config.toml
dataset = "short read English sentences (LibriTTS-R)"
time_shift_ms = 100
encoder_arch = "mobilenet_v2"
encoder_norm = "batchnorm"
text_encoder_head_dim = 64
text_encoder_fused_qkv = true
eps = 1e-08
batch_size = 256
epochs = 78.6
warmup_steps = 160
Rows from block 9 of the audio encoder, named by matrix and row number. Each number is 500 + 25 x the weight over the matrix's rms, rounded and kept within 0 to 999. All counts start at 0. Numbers have three digits each.
# convs0: expand pointwise conv (encoder.blocks.9.convs.0.weight, 1152x288x1), inputs 0-95
convs0.667:505475533526518497489494518528464514491480471541490515498477517491512493517554515500504517488502483492482475517505506503535486489507469499522475484511474474512434486510508515483516515515470530489494516512551487486494499529552538501462464493531518516502507512501505486482506520476479484496
convs0.668:570483498505497508490511534495469496437488462505504512502491534524484501464523501500504500470515515499467503514480493475505524514502478535490488492528514454492499455512485475476514511498512527446560513559515427533533515508529551520498466560513499442492488491498482468572498544489484455498
convs0.669:486501471573458503473506526556513468543486491467494496504525504501488466482535503521476555463509493504529542523475506496493487516541481521512440474493515471444499477498490475507537525492479474483494558549488484493468509502559557473456511562513500534485565494445481502475502521528497514500
convs0.670:524523484503491506539443484514492475488482543495528491520497478479453446496511489487439444493449462557519469488530544542499520521512501461486485506494502512528535513498511470468486473531546519499570482506527489517509476494512493525493487531501509517535480540507497453531486469515485479495
convs0.671:457507455492494506469501494479544504518542501457530449472488451444474485458508507500509529533516501486537482493473471446502526553491504471459466462471531482468465507511523504533498507464483496486492525518507491467520455505552532473498550543510501553502518529506543492472468512489475555504
convs0.672:527564522531494474479481510496509494489481458495495545549563494515524497529509542522486492466466533535509455504502525510471478544471475527516523502516493500434508543494462446506515529486482521477503496459533495511509457480518527469555480467484509438552504558457514484526486497528502471483
convs0.673:478518479516489435474506502494466520486474496535504475556507482501523529466478509540482495502513497518510493495508499481455527495485528521460507518526510504510509480489466461490493503465470523476516510458494480507465498472510513469499477505504503463484514498495518486508517529471479515560
convs0.674:511528504491464523510484495458518520474518480464528521479523476483474476500496534497476477519475530514513468466503533515513492538496503490537504489494509508479489493475492493513487482509488495500519484496512493516536483491499492512516501512490505521521476524467485487556478505501468504480
convs0.675:492481477492516515528517497489511476559501472481519446461465545501527508529501494481460492498520463445484537510470484528534517481554518546535465524540501505513517466496500505500475506512479490543533522543477484515494565499475490530499484536500480559480548444482419546487533470523499504498
convs0.676:545470525487492495510529521503463506471495490515505482512533499518496503427500477486490480507533532532514504503528457476462478491509463501498492508474528490510547481524468473472496503518508508496562511522474481506533515488516504519470453511512466414487494536497532468533484539546466476532
convs0.677:487479493499498548515483512491506515505515521533498485496491512519513485510514461460501483519521463516512504518487510486508544495504503459501472496500508497537504481511534503480490489522510526489516485559522496515481529526468490515430499513525491550483495460497506498490508498482520515501
convs0.678:542478510491500500525502537517473533519468550482479486524495534529503518515525489482509518466470519507470510520467485498502472451537492513504516510528480497501466537529484499477499521551503498489496493512521537517507513503458498539500493490487482461517493469539512535480565489498527459448
convs0.679:519522494507516482468505498525489587549481530476499494552484488527510499504466488484485485503494505523528463555471498498465512495478497488492532492486497569518485493549519486489489512496507489531508465451503547508479490443481471506486501484522506488499493493524518484456515495512493517496
convs0.680:506492498490554518539522482529502517565485496454466490515473544524545516542515471462470513470537478457434530514480468513495483460553515544549498523530500510520500496524487508503501532515493453563525501513453544507493563493460496558515500534494459529465505405511455541456550483529516489501
convs0.681:515499523482473504488505495471493513444532470496502510479485493501485515446492504512527494508524515488505506481512467466520495503501495514491468488457537473484527479497472476521509484480489499501515492514501527483516492522492505487490500508512484512483511506476496492528494535495474516548
convs0.682:570514548484501501474491483447521510498516483487529515473496489478495508492488545484465492518487551484480505455518513487525498510491519504488534483482517491480478498448497482540490491481506435497539501472490513513559482479492482509523498474511493463504479514484490475554496496511494525474
convs0.683:496496449503489537472528496509506512479507528492506467515522515533486522480498509471487529497502535520501494475478490461493533508471452493472529490487519493504478461506542507487453521481521497467493544517521473525523539483496508530491518534452472499511516504479534502475472519497486513448
convs0.684:509489511524509462535515514481512457512506454468452492478478487490500490585482514471508493494488472489481492507454511536526531506548460504504501506479453517506500465504542484489500528521479505493479492505530466519486468509469516485492489495500530522523489551461451503522492489510455514499
convs0.685:495530485504457507496496482458524481496545494468522505475550470492485501462501542534509483518496503497527486467511493479502517538463517495489497496486500500475500500444493511547487492469498474493499510504469492502518510482503503469518534518495491514505491513457499487524485525489490523533
convs0.686:495529493485530542505468474490534494541488520468565509470478469452471434509533529481443485506452523511546507519514559508533526492494501478508534469503491488510459541492520452540520473500508469500555496502516480496558473460526493494477522509473528520533481555501460484499505462541488525483
convs0.687:545479561529514520488475523523474481489468497561462506574467488502496469499555477471522508477436487543506494536520540516524513512528466513493459509497519469504505481510495472464544513544535556491470483529568516503477459527508533503486424482573521466545524548538537458541506480490524485467
convs0.688:500491443496469488491517526498514534491513512469511489513570504532517543478471490503493516488573542508509490500450467440457501503486506494457506472532512506484491461483488496506450543473487464488507489507419482516496558460461487506502535537474473505440520484446545503466463552525482515545
convs0.689:483496471519479451502525497484487472497494476515519494477502532494520506461465508510478455517537504456524511470493410476518492487504530522499496521479495488492497450480483473504494498487432537510507507495475504494512519489518451493491477545497484517417492464491459551529514540500447523540
convs0.690:501477529529549505508480520539473529535453512530464484543478535493497508480512469493527532456510481502463535543495503516505461485514465523519482523497481492516484476556486517461530532549507503521487491511533519503478471488510490512488478506518521474481497502516504504484518512493516438469
convs0.691:541502499501505499507487469480483513480484497525523487506463515509514493471477492478497464495491485547518467483542503509460542543485477507474518524533517528524490473508532484471458500526520561491508463517534465575472482486487472509497479478543482507487460502515502424515491512476500515495
convs0.692:503538480485485499500483458485513501479520493484530523476498462467475534516471537519502501555494537494535460457527487480476531548471527480485555469492531523480495514485476496559484473460498468485510539482487515491528507465522471482545524481480485498498462502470502496496460532501475516499
convs0.693:481514512556482502497507476518470467502512489512497507487478487480485464489523481489549471481482487512504503491520505520515486537499496508494495517507486492523531491505490513483514510524519507487466476506529495494465462547508503453496496492551532537497457537487482483480514519502494496512
convs0.694:519523505480490494473491488478512522460506510493534536513527475473483486492490535508479468512462542521537485479534512502503488557485501486474538482480506524490502504481490472529481494495496482510514505489523502496504459496509515510510488482495520470528472518470503468541483494508500512484
convs0.695:532508541516506473463498507475472485493484512483474502520470501510517512494465490499456490483489471527481521498521491510465544531524473525496503536511512490478534463481510483495470525479496563480479459508506487536495482490523525472522490471526474494479470553465479456564518504484472508506
convs0.696:503442489559504481504528513489459508494516467479469503492472564498534530538522499521567580514533494419445499483496476496520492492506501522558474520519472490511443445526501525504492517504459530481477479474514508512461513511501529530525530512497509533481515491516507530484515560438461476524
convs0.697:494534471496486531512497462463495508479529519477510527481551477490480497493511523512481479494488500519524499468492513498492497522463528480489541487478503501481491527487503490519483467489503472481501549495471479508546526495500505486536536502475498480511495493452493478527448496524472513498
convs0.698:517473489468530531575507503542487489485494513510514497513510539535488506547492497476470474479484462481469487472473506536501514443527493528524514499533475541511536522502487518495465496517505497549520524512481459515526538505448503577506505540454485511506540435461503535428485440509548497457
convs0.699:557484534481482520497495506503463499448508493522489475510496509522498491476490497518512468512518528512479478502534476500461534501488470500499485503480531497514549485517495471440508514523498544475521505531494476525507536491523528520498451514515456422464513513496514483547500520496483480502
convs0.700:490486544506543503530509535509492534545459510522469459533495521538533500511498463495511516474494469515496533516496491524484473451529484529526497507532497502509514508524492506463526526508500514527488509485502520485447500502500511518473456496512512473491513491549504508470543502494521477490
convs0.701:503522432461485494490488461474523481487523519462507534498538477484463481481505541484481485506507471514534480474487514502509517516459541472488512473463498508495498546482510487541473471474520436486475512484489498523585502481513479496519551501494476541507491518467511473512475514532488547500
convs0.702:500489498483470484505513478506501469455529460507492490459529493477482506494528521502558509516514529476498523474502492441507513514494475490469480467493517436456532515504501514534497491477481469460501601521471481467524521530543557492494514552489487482489528533487501523498479521493497499494
convs0.703:503479510469528506533537488485498565506496505512520522485483516538534507483457454490500491478544498468498525518461451485497496468510489525535512499508478535497511482518514480511468507502477473530551506514468481544535568478478467517493491525464481519456463443483476519480508524542493474520
convs0.704:428511468509491501464486480487479505486501476492519507488506487491489502513470504534455481513466492524525450480538517525477501488456540465516526479517486532514504508470482498495502470494492482519516497435521557461505461478534474485498513470506479499527497531490503484504497498476447528500
convs0.705:511509466443517543525465493454546530511525527485518501471502486510473483470505492467473477519507488526507491501489521508546533495498512453512520484470480523520496525483526474483452455510523495509510512503472490500510509505466464501486530529512514571524503509484480493522489456487509482495
convs0.706:513491540523528475499518522532490521537468483515451470517500534534539482524498478482499499479489497497473525515486508530507485481564465526522489533537464467513496482541507502465505539518512521523508490491517500485471490505501522531470454505506521490497499500522477513478541499512506498450
convs0.707:506525480490459502470488487481532498481525516472515544488545481498488503468506504513472495523517513511525506495511498479486514544483515484506513497488534494472512506460482493526471488476503451520497475499475508508515513486501498488519521498512471508501467491480511475538463517510485518519
convs0.708:527518483479470530463521502489496505486508510482513528494526493488480508485493516472516490510506497509501488477498500472483539535495497476507504500491565508498497471466502496511481504488511457485490518515479495506513516487508507481519497518525490525504472499488513475541491509508509518504
convs0.709:516564479523480489464487489501507524476484484518536514529563454501472487476492536508475501482466525545537485470521516486470482567458506496473553462497498500486466520476481446512516491510496457490504523473527482495528479460540529492529496503474505431537490545483495451526468502537493478502
convs0.710:529538473513445508468489508465503482496519509471505488512559498525505473494487515491477449488488534507513500454487497486464536574510465500466513498463545494475510497463515484512448485491501515502490492523506471525529499483489493479537542525492467508507505494463481501529480515517491482515
convs0.711:558516530543517510505464513502463503510504484465515490499497527483473488456518470484471532461485499510481482532561497493520474514499444511553483501458495492509461447521452504480516521570498517485498494489507504515487467506500507502464494470531513491496484514497453507538494552508435478472
convs0.712:501482475487495510491522540500503530485526527504464488527517516511501486514461460505455522518492471532506464491425501485509476503516489480513474509478544527504484495517490499479473513476518470543507500487523502529491505496467483534468514519508492528483525470449507493464464523481493504488
convs0.713:485525487497477478475493536473485523499523498464511544507522485459502491500504533541472504515493498517537481488491521491471482511505529499522498463474548495478491522499481490533491485482491453530506527502481507480504493512505477480499526533515513511489532498437502492525437518468482482498
convs0.714:486490505502515465518539521532489502519467492517485481528487539534521478517512459498530497488503471496487536512476486534486503474554465515515499539540486496531495498526503509452498534525522528524497508493516491488471491498480513513490469524481516472509525487519483491471521495508521480500
convs0.715:499509527551520498518511529553483477524469489536483496518491537485501485517521500488496522437502489502475511476497499513487483469527484552552453531507461489512489501519481472487509541500485510490493503503526478509504487498538523530503470530502521496511525514492448509491507521496484463477
convs0.716:510493475444462517466469469490519503494556504475509528442493481461461521462507546500470523558502547513539476484510501451539505526468551455484514450483549500496481529493488519544518466483485444507504503494472544482528520518493477483519540503512487491507493498495521515517459502494506528503
convs0.717:560470533504504482460525509515469530510512486497447523497461500522533511537511511495548516493486561467455463516498487485544513488520493514522525537521530451497455482502478520483492527541481544508517468495535541520512509538463519544529472466522473492507484482547484515523523508480493476479
convs0.718:501464469493524515498547495514515517534499497490514491458468523515513477530495508473451527512521510479460475521476493506538532473536541516507503520552468502521419454492531481498456525546503518529546489503507506534534541479466470562496489498506512544501492476505450504506544486489506496480
convs0.719:489498521489547481557503505511490487533475514470485484515518512505493473533484473497488485492467445508494526502472500581482460406533494519521522523518473522543541529529497483486517509520515490520502538494481498474486487511492508515463508530485491478515510504517482541472512468568501495481
convs0.720:499511508497471515488487482468532501488501492465507517467513493458510463507501551493529470496500525498525551480503520513503475539505511492489523498482473523496500499482516541546510486510490478485514521473522476457521459501524509472522511499454529483530477557492478486530489493520489536468
convs0.721:524493516517501495526513519515513508520468527514507474531525509502500490526504507478484504481478485524505509525469493499518490452522445508480476531499490485511516511541514509498509525524517506538490488510518513497494507513493479530438500511485496525524505473523515523452518475520533478483
convs0.722:469513464488509516475460488441521522502523485479561506426472464416460457497499548527447479558454511474541473488514504492530511501512541473490514474475504474521460543468491503535535457487499481528567496486519542481538465494514465481503535505520538523514485503492472495509493523453483526488
convs0.723:480525501489479523502455502478531437482509523452527513472527485489480429474494526482443458511458485536529453494508485477509495538523501474457491530434490469503555521461500492482497509484490535522493451510497501505522465540469482457479530494542493565498491539471498486541468497494513494533
convs0.724:529519516482515499505488478520548505505489534509513491526475484521520506493485475457539482509527498508489503550481499490467523507508505467477505489511485545542514507500560527470478511510529508439456476504516505528489508484489499487491535482518482505521486484535540495475501451510541527483
convs0.725:516468538551478496539470518488500481525510493514454470517467490492493458489543502502519515486476474514494523544517497492529501509527482502513469521490489439497499491534489502498562518542484539512459464542518550463464475590491543467457486509563524507487506526534513502497504504472531465513
convs0.726:501497469530503495487488512506520479511501467476488473487478513484489486498518498494462493499499471479474483515489482496488509482516516483506487496501514490486470491491490494508508485512483513523512502501496525492519536503493481528509513510500482567475527471516476540518494515499518489522
convs0.727:514485495523483484495503532500491499512543491446494466522521510484509458487509493532411501498505491491477421544492482479486550509500515498501482528504505476471489490477469476519496516528457529553508493531479547495538512508476518524494499533543481538461543493485497511538508517473496461537
convs0.728:510513480501502553481492489482491507481479500526509568499514457488498471523551560511493473496452529521522454476507574509538474491458536494531516482497473515518493509464493486504494450512512466500509531476546502488512498481515505480486513471505533504559456542462475479517494461503465478472
convs0.729:484464511479521503548525515529516479509476488522482481485509516517513494490516462510524504488503452482486553483486500538519441444509510510551463487498476514514490522518501516493559491508504478509520523496497491463462513522499484518489521532474531502502557480542482533441506488506529484487
convs0.730:528524517509475494506520504480514488506539462475510494478494506467501520503481503514476497510484529470480477466529485489507502507521549522508501505492501509509502499481471501516486505473498475529524487470460521482510504508485490519530485511481504487490496494476474487484499504498495508507
convs0.731:541513521483485503516483490505516492466493525511560476473496487487467512458480500496491474519497529506495469481532485477506536507480528468443523511479504482517520524499510483506510484504512489481546531516477502524518499487518493495494468532519497464509490509525507492499503506482529510479
convs0.732:512536508519515496512493498506495503506486486501584476508499491512474516458477496537435480520494513535496415498522508487465523497481526476475538513501492496511476565492494440504507492466485502494547526465509544504523483460506490505525494538527519464511530537533488486501501499468489505522
convs0.733:531501519527502486513511514482494480504505455496463510480465514500515474551473491481510512505491510486458506508494493530497520515511482498511509532519490482507475464509530479491488524523482518499486513499531478520502470501488507517487488496514529506528489524490457483513524503482468500502
convs0.734:517504486472486545531473506506508487482479576515541514521513504512502490492494485478458447508472488518485475492508531488498522498495484503477504510462508497546522501493511464501450494527535521549512469515495489516506495509462495504493490508495485512533507494496491493501509443518520492497
convs0.735:544470539489532483528493526518491511516489534476493503509494545507506514513502522515490497484511524455472499503506465493477442446540491519536519530512503462496467497517471538486512521547484502542513477525470529494508492547452470547510471495486485483481521462508508532505515497517503456487
convs0.736:486501504551506456484550524522512473542485466495526484498508509496493491528493526530460553483483492489493522507483503497497463475536507544527479510505484485458475509517462489508512523494461464530513505509504508471492501498553513506480477518495496504490521502502475528482493506526499501516
convs0.737:537487502537515523511486504527468508517506503486495503537447527457501509477526475491486541485515480493478512515550523520518473511524454505556467539452505504528456470533459486466555514525483488501481512508523526517438493510526504495472477474525518532499505491489496499502490535490483459493
convs0.738:476540502518482486468470459480493506490511488512513497493514478490501470482474523521538486506506528506535499506516505500471539551471517488459510489493515508489529488484527485507499497487488546475494504466536473473499465490518516438511494479516491478522475543489493472541504513493503549508
convs0.739:504492507536504458530539501532485492535479491483488495507490554492538530539501478494503533459508481467458522509513485528480463465501480521537486542498457509515504498559499536488523523522488492487477505486498497487459497516494494527502502493477453522455514519524514529467501522508479462503
convs0.740:521541518506504516464473492507525518502484523466522513522518496516519486505506510502454489503464510571511466507534534494475515537490523484506518494491522521493495535476502454492484528489514487505543496482490528513500463481514482496511499499506499461527509515506489444519498500516511501494
convs0.741:487495472504454512506488473463469519456517523523465514542530498537504495478479465494530493504519500552534462519463481470520492521434488440444522500465494524478523526512525501475486459507507556462467480508509499513484525505481477494476543488500489532485511480509597504472454513494518487533
convs0.742:516527487479470485485475471489508505499509536465542522477506487484489492505491522518476483509487516524513481504538493474473502521486558473475534497493509522491492544487474487527479492485501490510519474470485509505504493489500475488516507466505483493496448500486483478517494496492490516510
convs0.743:525493513527542468536496501492503487511523478481467511476460521498510486579468505469539508496497494512482492504476492528492503514527481527511507519513473502510479472521526485485484513522464520508482471506542478514487477514468499487491490487500512493536481509498482501529506466493470500482
convs0.744:493511493517491538441509521539500505502500501516478510524556496521533485503532517500493538461505505523527499497480530474485557518482475508505476471521544498457494480487526476520484494473516470503462558508496477493524508492543561492526491529469491505510520516415508494492467505496494500479
convs0.745:510501509479512470525522530528514503512473488498503430507509521528517487508505504503482465498502520503467510522468469506490477469531494520521513523521507471495499557501498525509512519529477516528509493526508514494517522527470488507508499520476455495474543468546477540482516489516527470472
convs0.746:546496524531533533489463471534455523486491503532482514503439499472495519505508488484533525522508473505503498518551517507475501532499520500549484522497514508519441457542463490463530507503491488487483507519528526489446511516536526510490454468552492507483478506514528481519469551458470472481
convs0.747:538496499518515478496509526527465547509469503526536484544508509505492467481488502514476509482489535517511432524506485497451499498487519508494535528516485465488470498507504478473493507512463520520559497490518526487509523461520498524498464528493469466504531485517480514496539513500505469504
convs0.748:479512447523496486479491466487460494488500497452536525512514462512490531494435508482471497481498504528512446482524512511510506536472515489497544498486470541509536479480495457496462484465511507498491496462484503520517497429507502494523510483503460488494469529461527437512474515502431520532
convs0.749:525506540528524496556515538536489518520450506513485449510506539527556480518499463484496501461497483516465522500505470535483479478558477563518479536526466487523478492529499490467501542528485540511493495490545495500498492490510522536476444503497518466494511484511476488490544478527499448475
convs0.750:564508505499477507476451491479510501480509546472513510527509485496515499477488491464465470464476481570488452514516512504466491529493475472493511512470527514539536493490508459476464488516531547456520432507490507557478480488449490509482491479528475488494476497499524444540486501492496488519
convs0.751:456514480539494490471457493499526507526525509464558480461498463458459495492467506517423483527478488499563459485508511485501512514474524475474517501451469517500498518458492496542482471456487472515501494477498531469509471467483474472488525493530476556503465516498501518482487504477463527519
convs0.752:538476526511526534509486528511482514498491529513480490523479505515517484507516461437501508479485520518489495510509534508498495508503455522507501522521494476547478486560532533461505492555523526497468478516549466536497489486487517549498496472512485519526491506542535459501513481494516457452
convs0.753:516490531515533496515530534535463516516474480532497487542500530516523503504510461507501531455511484498473509519492511504508506478501503527514492511541500504490500480519508482486511532503465503516514508520486510470473519491523531520495455491500515492486502490499492510516540499509495494501
convs0.754:531481506520453502532496523491502493492518506479496519501494490490479484479500516512471509517486517492533495503503505480556504488514515488498527482467538479489480533479484517509472498489489502544466492513505508464516469531481501507466496528526520547484511499481502507491482496500539513524
convs0.755:484503478500499544524439510477492474493511518537543530486507489417474456501508529492497455509454487514526471486529543511527498500499523463507481499446451515558516523478534499507480478521537532528510487512551460510520508530511479499464506512498527570545478526485477478492496473504465491481
convs0.756:507528529511518495514518488520497554506464529485499491561501509541543503475470480501469456469497480527505510586489488509470498477499519520520565521505517521491490515477497438500475494509480499530530473457482552473482498448490513507533472477503494458498483495502496506504522458551535491511
convs0.757:515475516535515488506530525515457503508499490478510500513478555519507537531510472508505492471520514480466477494505467513486466465499489524514485530494461491526483493542464532453498513515502515483499494501499490533490504517496504531479499507499470485500514478517521525467531521494454455499
convs0.758:472494509511486475498519490465500491507515473506524487496473515496512516477476489516509475530544481432520532491483430499533498500523534500510494513483501494496474472480495494510508492492431519520503493509448525474518517481524450488495488492516499529417478481499480523524507552526446534559
convs0.759:496535469445479501507488440471570488498526491470514541462483489483486508499472518474509481525525515474535527491522526480520520537493520453465500469478532537496521506482508532528463485495534464473481483506457460511517508512473485463495528475472519536504454516486510470504478487519504544505
convs0.760:516452526481533521486549526453438538501516491506472501522494503503512502488508464492474538494510469513482511517466502502519549474522456516538460511490519487508467453514532493482512491513503550528440502535524520531502521479492474486448469478547468548485515484509504499565507491492473507490
convs0.761:482507507536498494500454483499501494533492510525477525513455497484497510492513487464510506500492454530493522517538532532469522512498509485504496507502473489549491477551507507482542492501527487484487453475521515510438468500503495517489505471537497478492478526523517483496514486489492480517
convs0.762:545502507502549503527496491531472526513491508501520509491466497502472529499502490465499512504499498482469495513548504509492471515492534527527514503498494483528441479531476503495502492524523472507527515523513522513501504489529492521499454497509504479494495492510509467504512535508488471438
convs0.763:541506526506485518498498515507503462498520476502492508494517481488492455504547535491530492505495530488486477482520511493519517489525489516466475494481464429488509516489491502509497505515491521474516553544536442503517477556518554507493484561485527508521537511474486507515513522489512484475
convs0.764:489493483515488524452484499490519529504503511497518515519506493477526473443488508494464497496521511526521476489462531491494519552489525481502508497460517523501503460459504455502494491471528450496543517466492512510505463480520508467533504522527546505521495528465471467479505486477490557535
convs0.765:541491478509487514513503511501460555488501549507509479588521497543525529473470462494455511505519486545498487548476489492468496494495473482503505491506524532503531496516512449467463498513510516507532497513450490545479534468471494520473493516547474468458540498484530482499496460518526489545
convs0.766:528520528492512478516485499507499518504451541492508484526508508521516480496477478453457484479448505552484501510532506527452511510496489509501528526515490521526525515500516479487506497519542537514540468484531503510506458467497511497535476483459473436493504511530499461495515439501524468449
convs0.767:554483526493496504505520492520481450476503496538473502486493490525488500460527483503560466510518514503477531498482463479496507486505500518493472501526484459495545486529510501473516508521495531443493523523503446513520501521535532490483445556507490462481511508506504486532506519518495495502
convs0.768:473469475465510501477495489482483468544535499485471487468470486482501469535504499514493522535478460474515481478474491500538499493504516475519459492484499483512473501465497524513507451515505463551452512516507527468501506539496477498463516493515505588509509485503499523468502491471486522514
convs0.769:523503523505519514470518530542489498585495475481488476518464534506520480559488479471452518489512483503467465524457496524529495476555489525532470526520484497505436517519503496517528545537500488522501521546494515530509532492486492536465503523531470566469526436497512524475529497482478476492
convs0.770:531463510524483491508543537511483516493507452510519496490498530500475500512510476501539493482534517453474441498484459496504475457525494504528498512498468457513456479540481492465515541518446520458538532501521493520507519511484516531504506543484506473502515500533495524498499562510451475507
convs0.771:476521532503546482563529512514491444541482451487491477507489511519517493541495513493508490490472456513479489512479485562505472461535496529534504517528414519528535533532492501486498500514485533495515517462510455473491452492493524531478519516474516499500499529495469554506534468531487507480
convs0.772:517479477494527510536497510527474490524486509537496489499499512512499475518491463461493509500482441494470500512488521524512471471518490504525487525486479490536469485541511514485518495517528490512486497506535496508498509526486488523466489511508515537503509476527470495478491527499501459490
convs0.773:520484515481519512511515537515514512517484501496536493482532562510510471485497466511454472484530515470464514514441474509527467432501518519539493512494458495492503536517504504500524498498488454529570520481468524507514503499494505518470500520484481510468528464505442542445511485543519489510
convs0.774:506490486515515520497516494523495552525480503492567520461492536504466514513514543475467515490497519477502490504482524489510460486481508512520523504494490465505388514522506521538498512533484447502540526504502487525524500476503491568492492490471519502523477492523484493487512501521482491438
convs0.775:507515471504491496490500490491522503514517525441508518495528496484491519489473519499455502496494514501503489481514497483481533533493521469473536494501533528498509512505500496521463476475511494511491519498475507512519508484503485506537530486489477530486488480474521493524457477500493522527
convs0.776:505508500521492487501504511499491482500503465488471507486549516491483474516537497512485506476495501498495519481490501502492470483545489527512487509501501457457528540501488495501509510497483466494514560487487484465503478517551560488506502513481517493497554501432445517505504517506514465495
convs0.777:505490472465513505545528521497520542517482509465501490491508547525533513509451521470491494512498527489471495498483460519536465472544515532513529513504469522520451483510509526492474498511498483498515489504486515542536521518430467574511522520416482504523497429500487516453530500498522490489
convs0.778:487532504500508487466499523496462518508489500469522542490534483497516475494506521519422483478471510516526467481504523520469498478500518501532530507494502497486526511484486457502515480490481462534532510437515543469524463449501501460507507490503493514499498498489477494540505517497461487500
convs0.779:509474514533530506515516509526461494519480484561471488521481529514544497509516482466502504477515463514494509532498515530499501478521480523519468509523500489513484463509514492465494520512504524494478503494535504515447484495519524526487456523524533511500517496513495498483527506496486469487
convs0.780:480461494492504518489536501499496456476508471493468476467538514523502529453495509513519503504536498484487516495467462466528512509489492509498453492512539471483492416500508494529490486478471501467481522536471488509519560492506516500528513553507480527477537486476474497511492536500491523543
convs0.781:508529503520490501486465483493524521498493515506539534528532458474465462493520553504466475513464525545545483501522530517499487536469510494473550482496503505486502514481497465536512474485527474515509507471532506468507460471519499490463502491518525456528475540478517456528477482513487502481
convs0.782:546465549486521530503491534488499524519488519541525503504451498491488463501529528518504519507482506493497506503495507510557507469526502492506452516525496468515458485510533530472519503543493520516533494568542502497495491543501499521432468503553497504515489491512490476520524476473515496460
convs0.783:475481498490515504520498525522499521524432520522467483507499522517508493525508448493473489465497476513506515503459511528471473472497509524498505487530459511526508529529486486486512483514515476530526507493519501476484483515490505521492481508471504465499519494529498505448514477540507457498
convs0.784:522520456496476514554485486534471542458491556541496496568501514544492466537517460450495484471481471545496486521495531474526519501484466488497520520527523527503474486535553483472471532559534536531522472552539464530473501531454499532465469501466486503544479473509518467467487492508537472471
convs0.785:472491480498543493511541528527457504515470509472476524533509498505497512562514458508467527474493438471498505505456508540458496438502485525563494476495488512501516540520469466517498499508473452538532577513467488468487535506527510523464498551500474515495561470484514544460503505527477481505
convs0.786:501492521525535486481490497523476553499498515521537523486474494483483502495502496504516551522511516470501459500546498497503505528481529492514510502539480495502441468506480513500520482505463487479536502495520529491483492507505499543495443480545516467488456506531514506502506545451484495494
convs0.787:513519494487493538509432470495509460489507516510549504470493470450473491454490520501495467531484490515534502465506510491501539520501495446450502492466534522522525511483520504508490470493520512506499503528503485499510486507510482477481494512498506528535494539489492454497452473471522548500
convs0.788:528471483469507497505526488498455536456498510510439503545537503579554533501468459510481522512542486505475497545472458499466548460514490494500503517530500531513540473488512478463445495484512533492472512517455476534473564484460505523516485466503427512466519467483515495523501471492498496521
convs0.789:521509519513470512459480478522467456473518498539515510509468444488518523499501522496566477487491520515497532477563506493480582575487500489481485510513548487468510449487511497508493534490506517473473473528551488536508465502567526458530459482543514470519454573474496430562503492473485540486
convs0.790:493516473489461505502501505473504462487547483470508525477522468513488508489493537506510500485532516497502513468503507497495517546494516493495486483479489495458518491450487488523488486470497491478492532492469471527517508472494527489532515515476503492521482523406510501534459501502472526534
convs0.791:531525500459514542483504488476546501507512494472541536454469470469516469498510546453510474493474540509518490470523572522556515500519490475512502484498475509525457481460534478526501492527528491499541502492512450521552482502512479521502506514501550514575465545483479449529512465539484543457
convs0.792:534521529516478540525487525515518477513477509499474520521512490482506425505562534482496487457452501549492526513485567525506489489548500538509515512498488463483530517504496406510527511521527489533501489479506491529505483481503530476502470523522543465543493539500405486515522499544527461456
convs0.793:537516506470482522504461497465487507486475499492540514462492478459492472482513543485497456523468510520544449516520548500529500476498513473499512498497497507536509546505515494504523498554512487491564476491518531485503476523507497495463483503550519500547465507529483504526534461488515483485
convs0.794:514538520478504503507483491509527541462482517493545504498520484526510448502496493505445459514455550525523492484511554530497490494470521487496554483493508524509524525499524465503494480491548468525572491477492503488529463460509485494496488499469520433527468511512491476506500431530529509484
convs0.795:472524499541493475509509466503493488483485463529535500535511485506499496514468486504428502492491486526519495468500531499469533546481527499489550482478490509482512498461487404521487497442515454514529520421507515482509485465533532475550475487501522480489499514491499475506505490505480520528
convs0.796:496482546518569515503495547538482528527446518525462481562501540532538516508505436467517543456503479509463546550501503534513469468544468514568473543528481476505474467541483519431530539543491525505484474483527496488446474520544512531458450497516533494487499483525477506498543516499505426482
convs0.797:502482519506524522542500520529491500498445503573494503539470514525518479487503459466508488470503471508482509547488501515528494495525482509523501501525479469506491493526512480448519526530496512488520492518522463508475480489487554509477477505526542452519507498526485506487539482505502458500
convs0.798:531521436502468485482524508494497497477503521451497478534550501530493491487465498488465456483492535511498475471492483450468511574546497525473533513467551499454512484464487438524424536483500506525499494512485503547541488437473528474557507544458475519490511479446472487509479527527506487519
convs0.799:461511493485539522531498496533514479497471512484547511488541529487500482490483459505439482476502489492499532504482508520508392483505514503543474500493475549517512536499469494523550469477526432521550540457482535443475485492517462538488518490455512510508505480495488529453492508561503482503
convs0.800:528513519492490489535517514525502478544467483535529476511494519513543500532533492498518478483483505502456493492495499508528479442546489539530525502533476508498492490501505493495491518533517499505507509491484526516505536466496507539498471506476491468510502476548449496468537459582518473461
convs0.801:550487526486506511521453512539487473518486506511455497531459480475501488504514483484504515504473462514484529536550536549492476484522488496531446509505521510515522499542502516469576491567539526515471482500528506473488461549533502490487455475570509486516535503515522490504493467470512469471
convs0.802:491477478498539505530519527529519509566476508493481481465505501518501477525527477507479552466504489497474513517444532505531480451552482515522472482517478515507469504516497517503515507508504464525514519497490483493499521498486523541477499547463513519504541475492454534465495485544538463475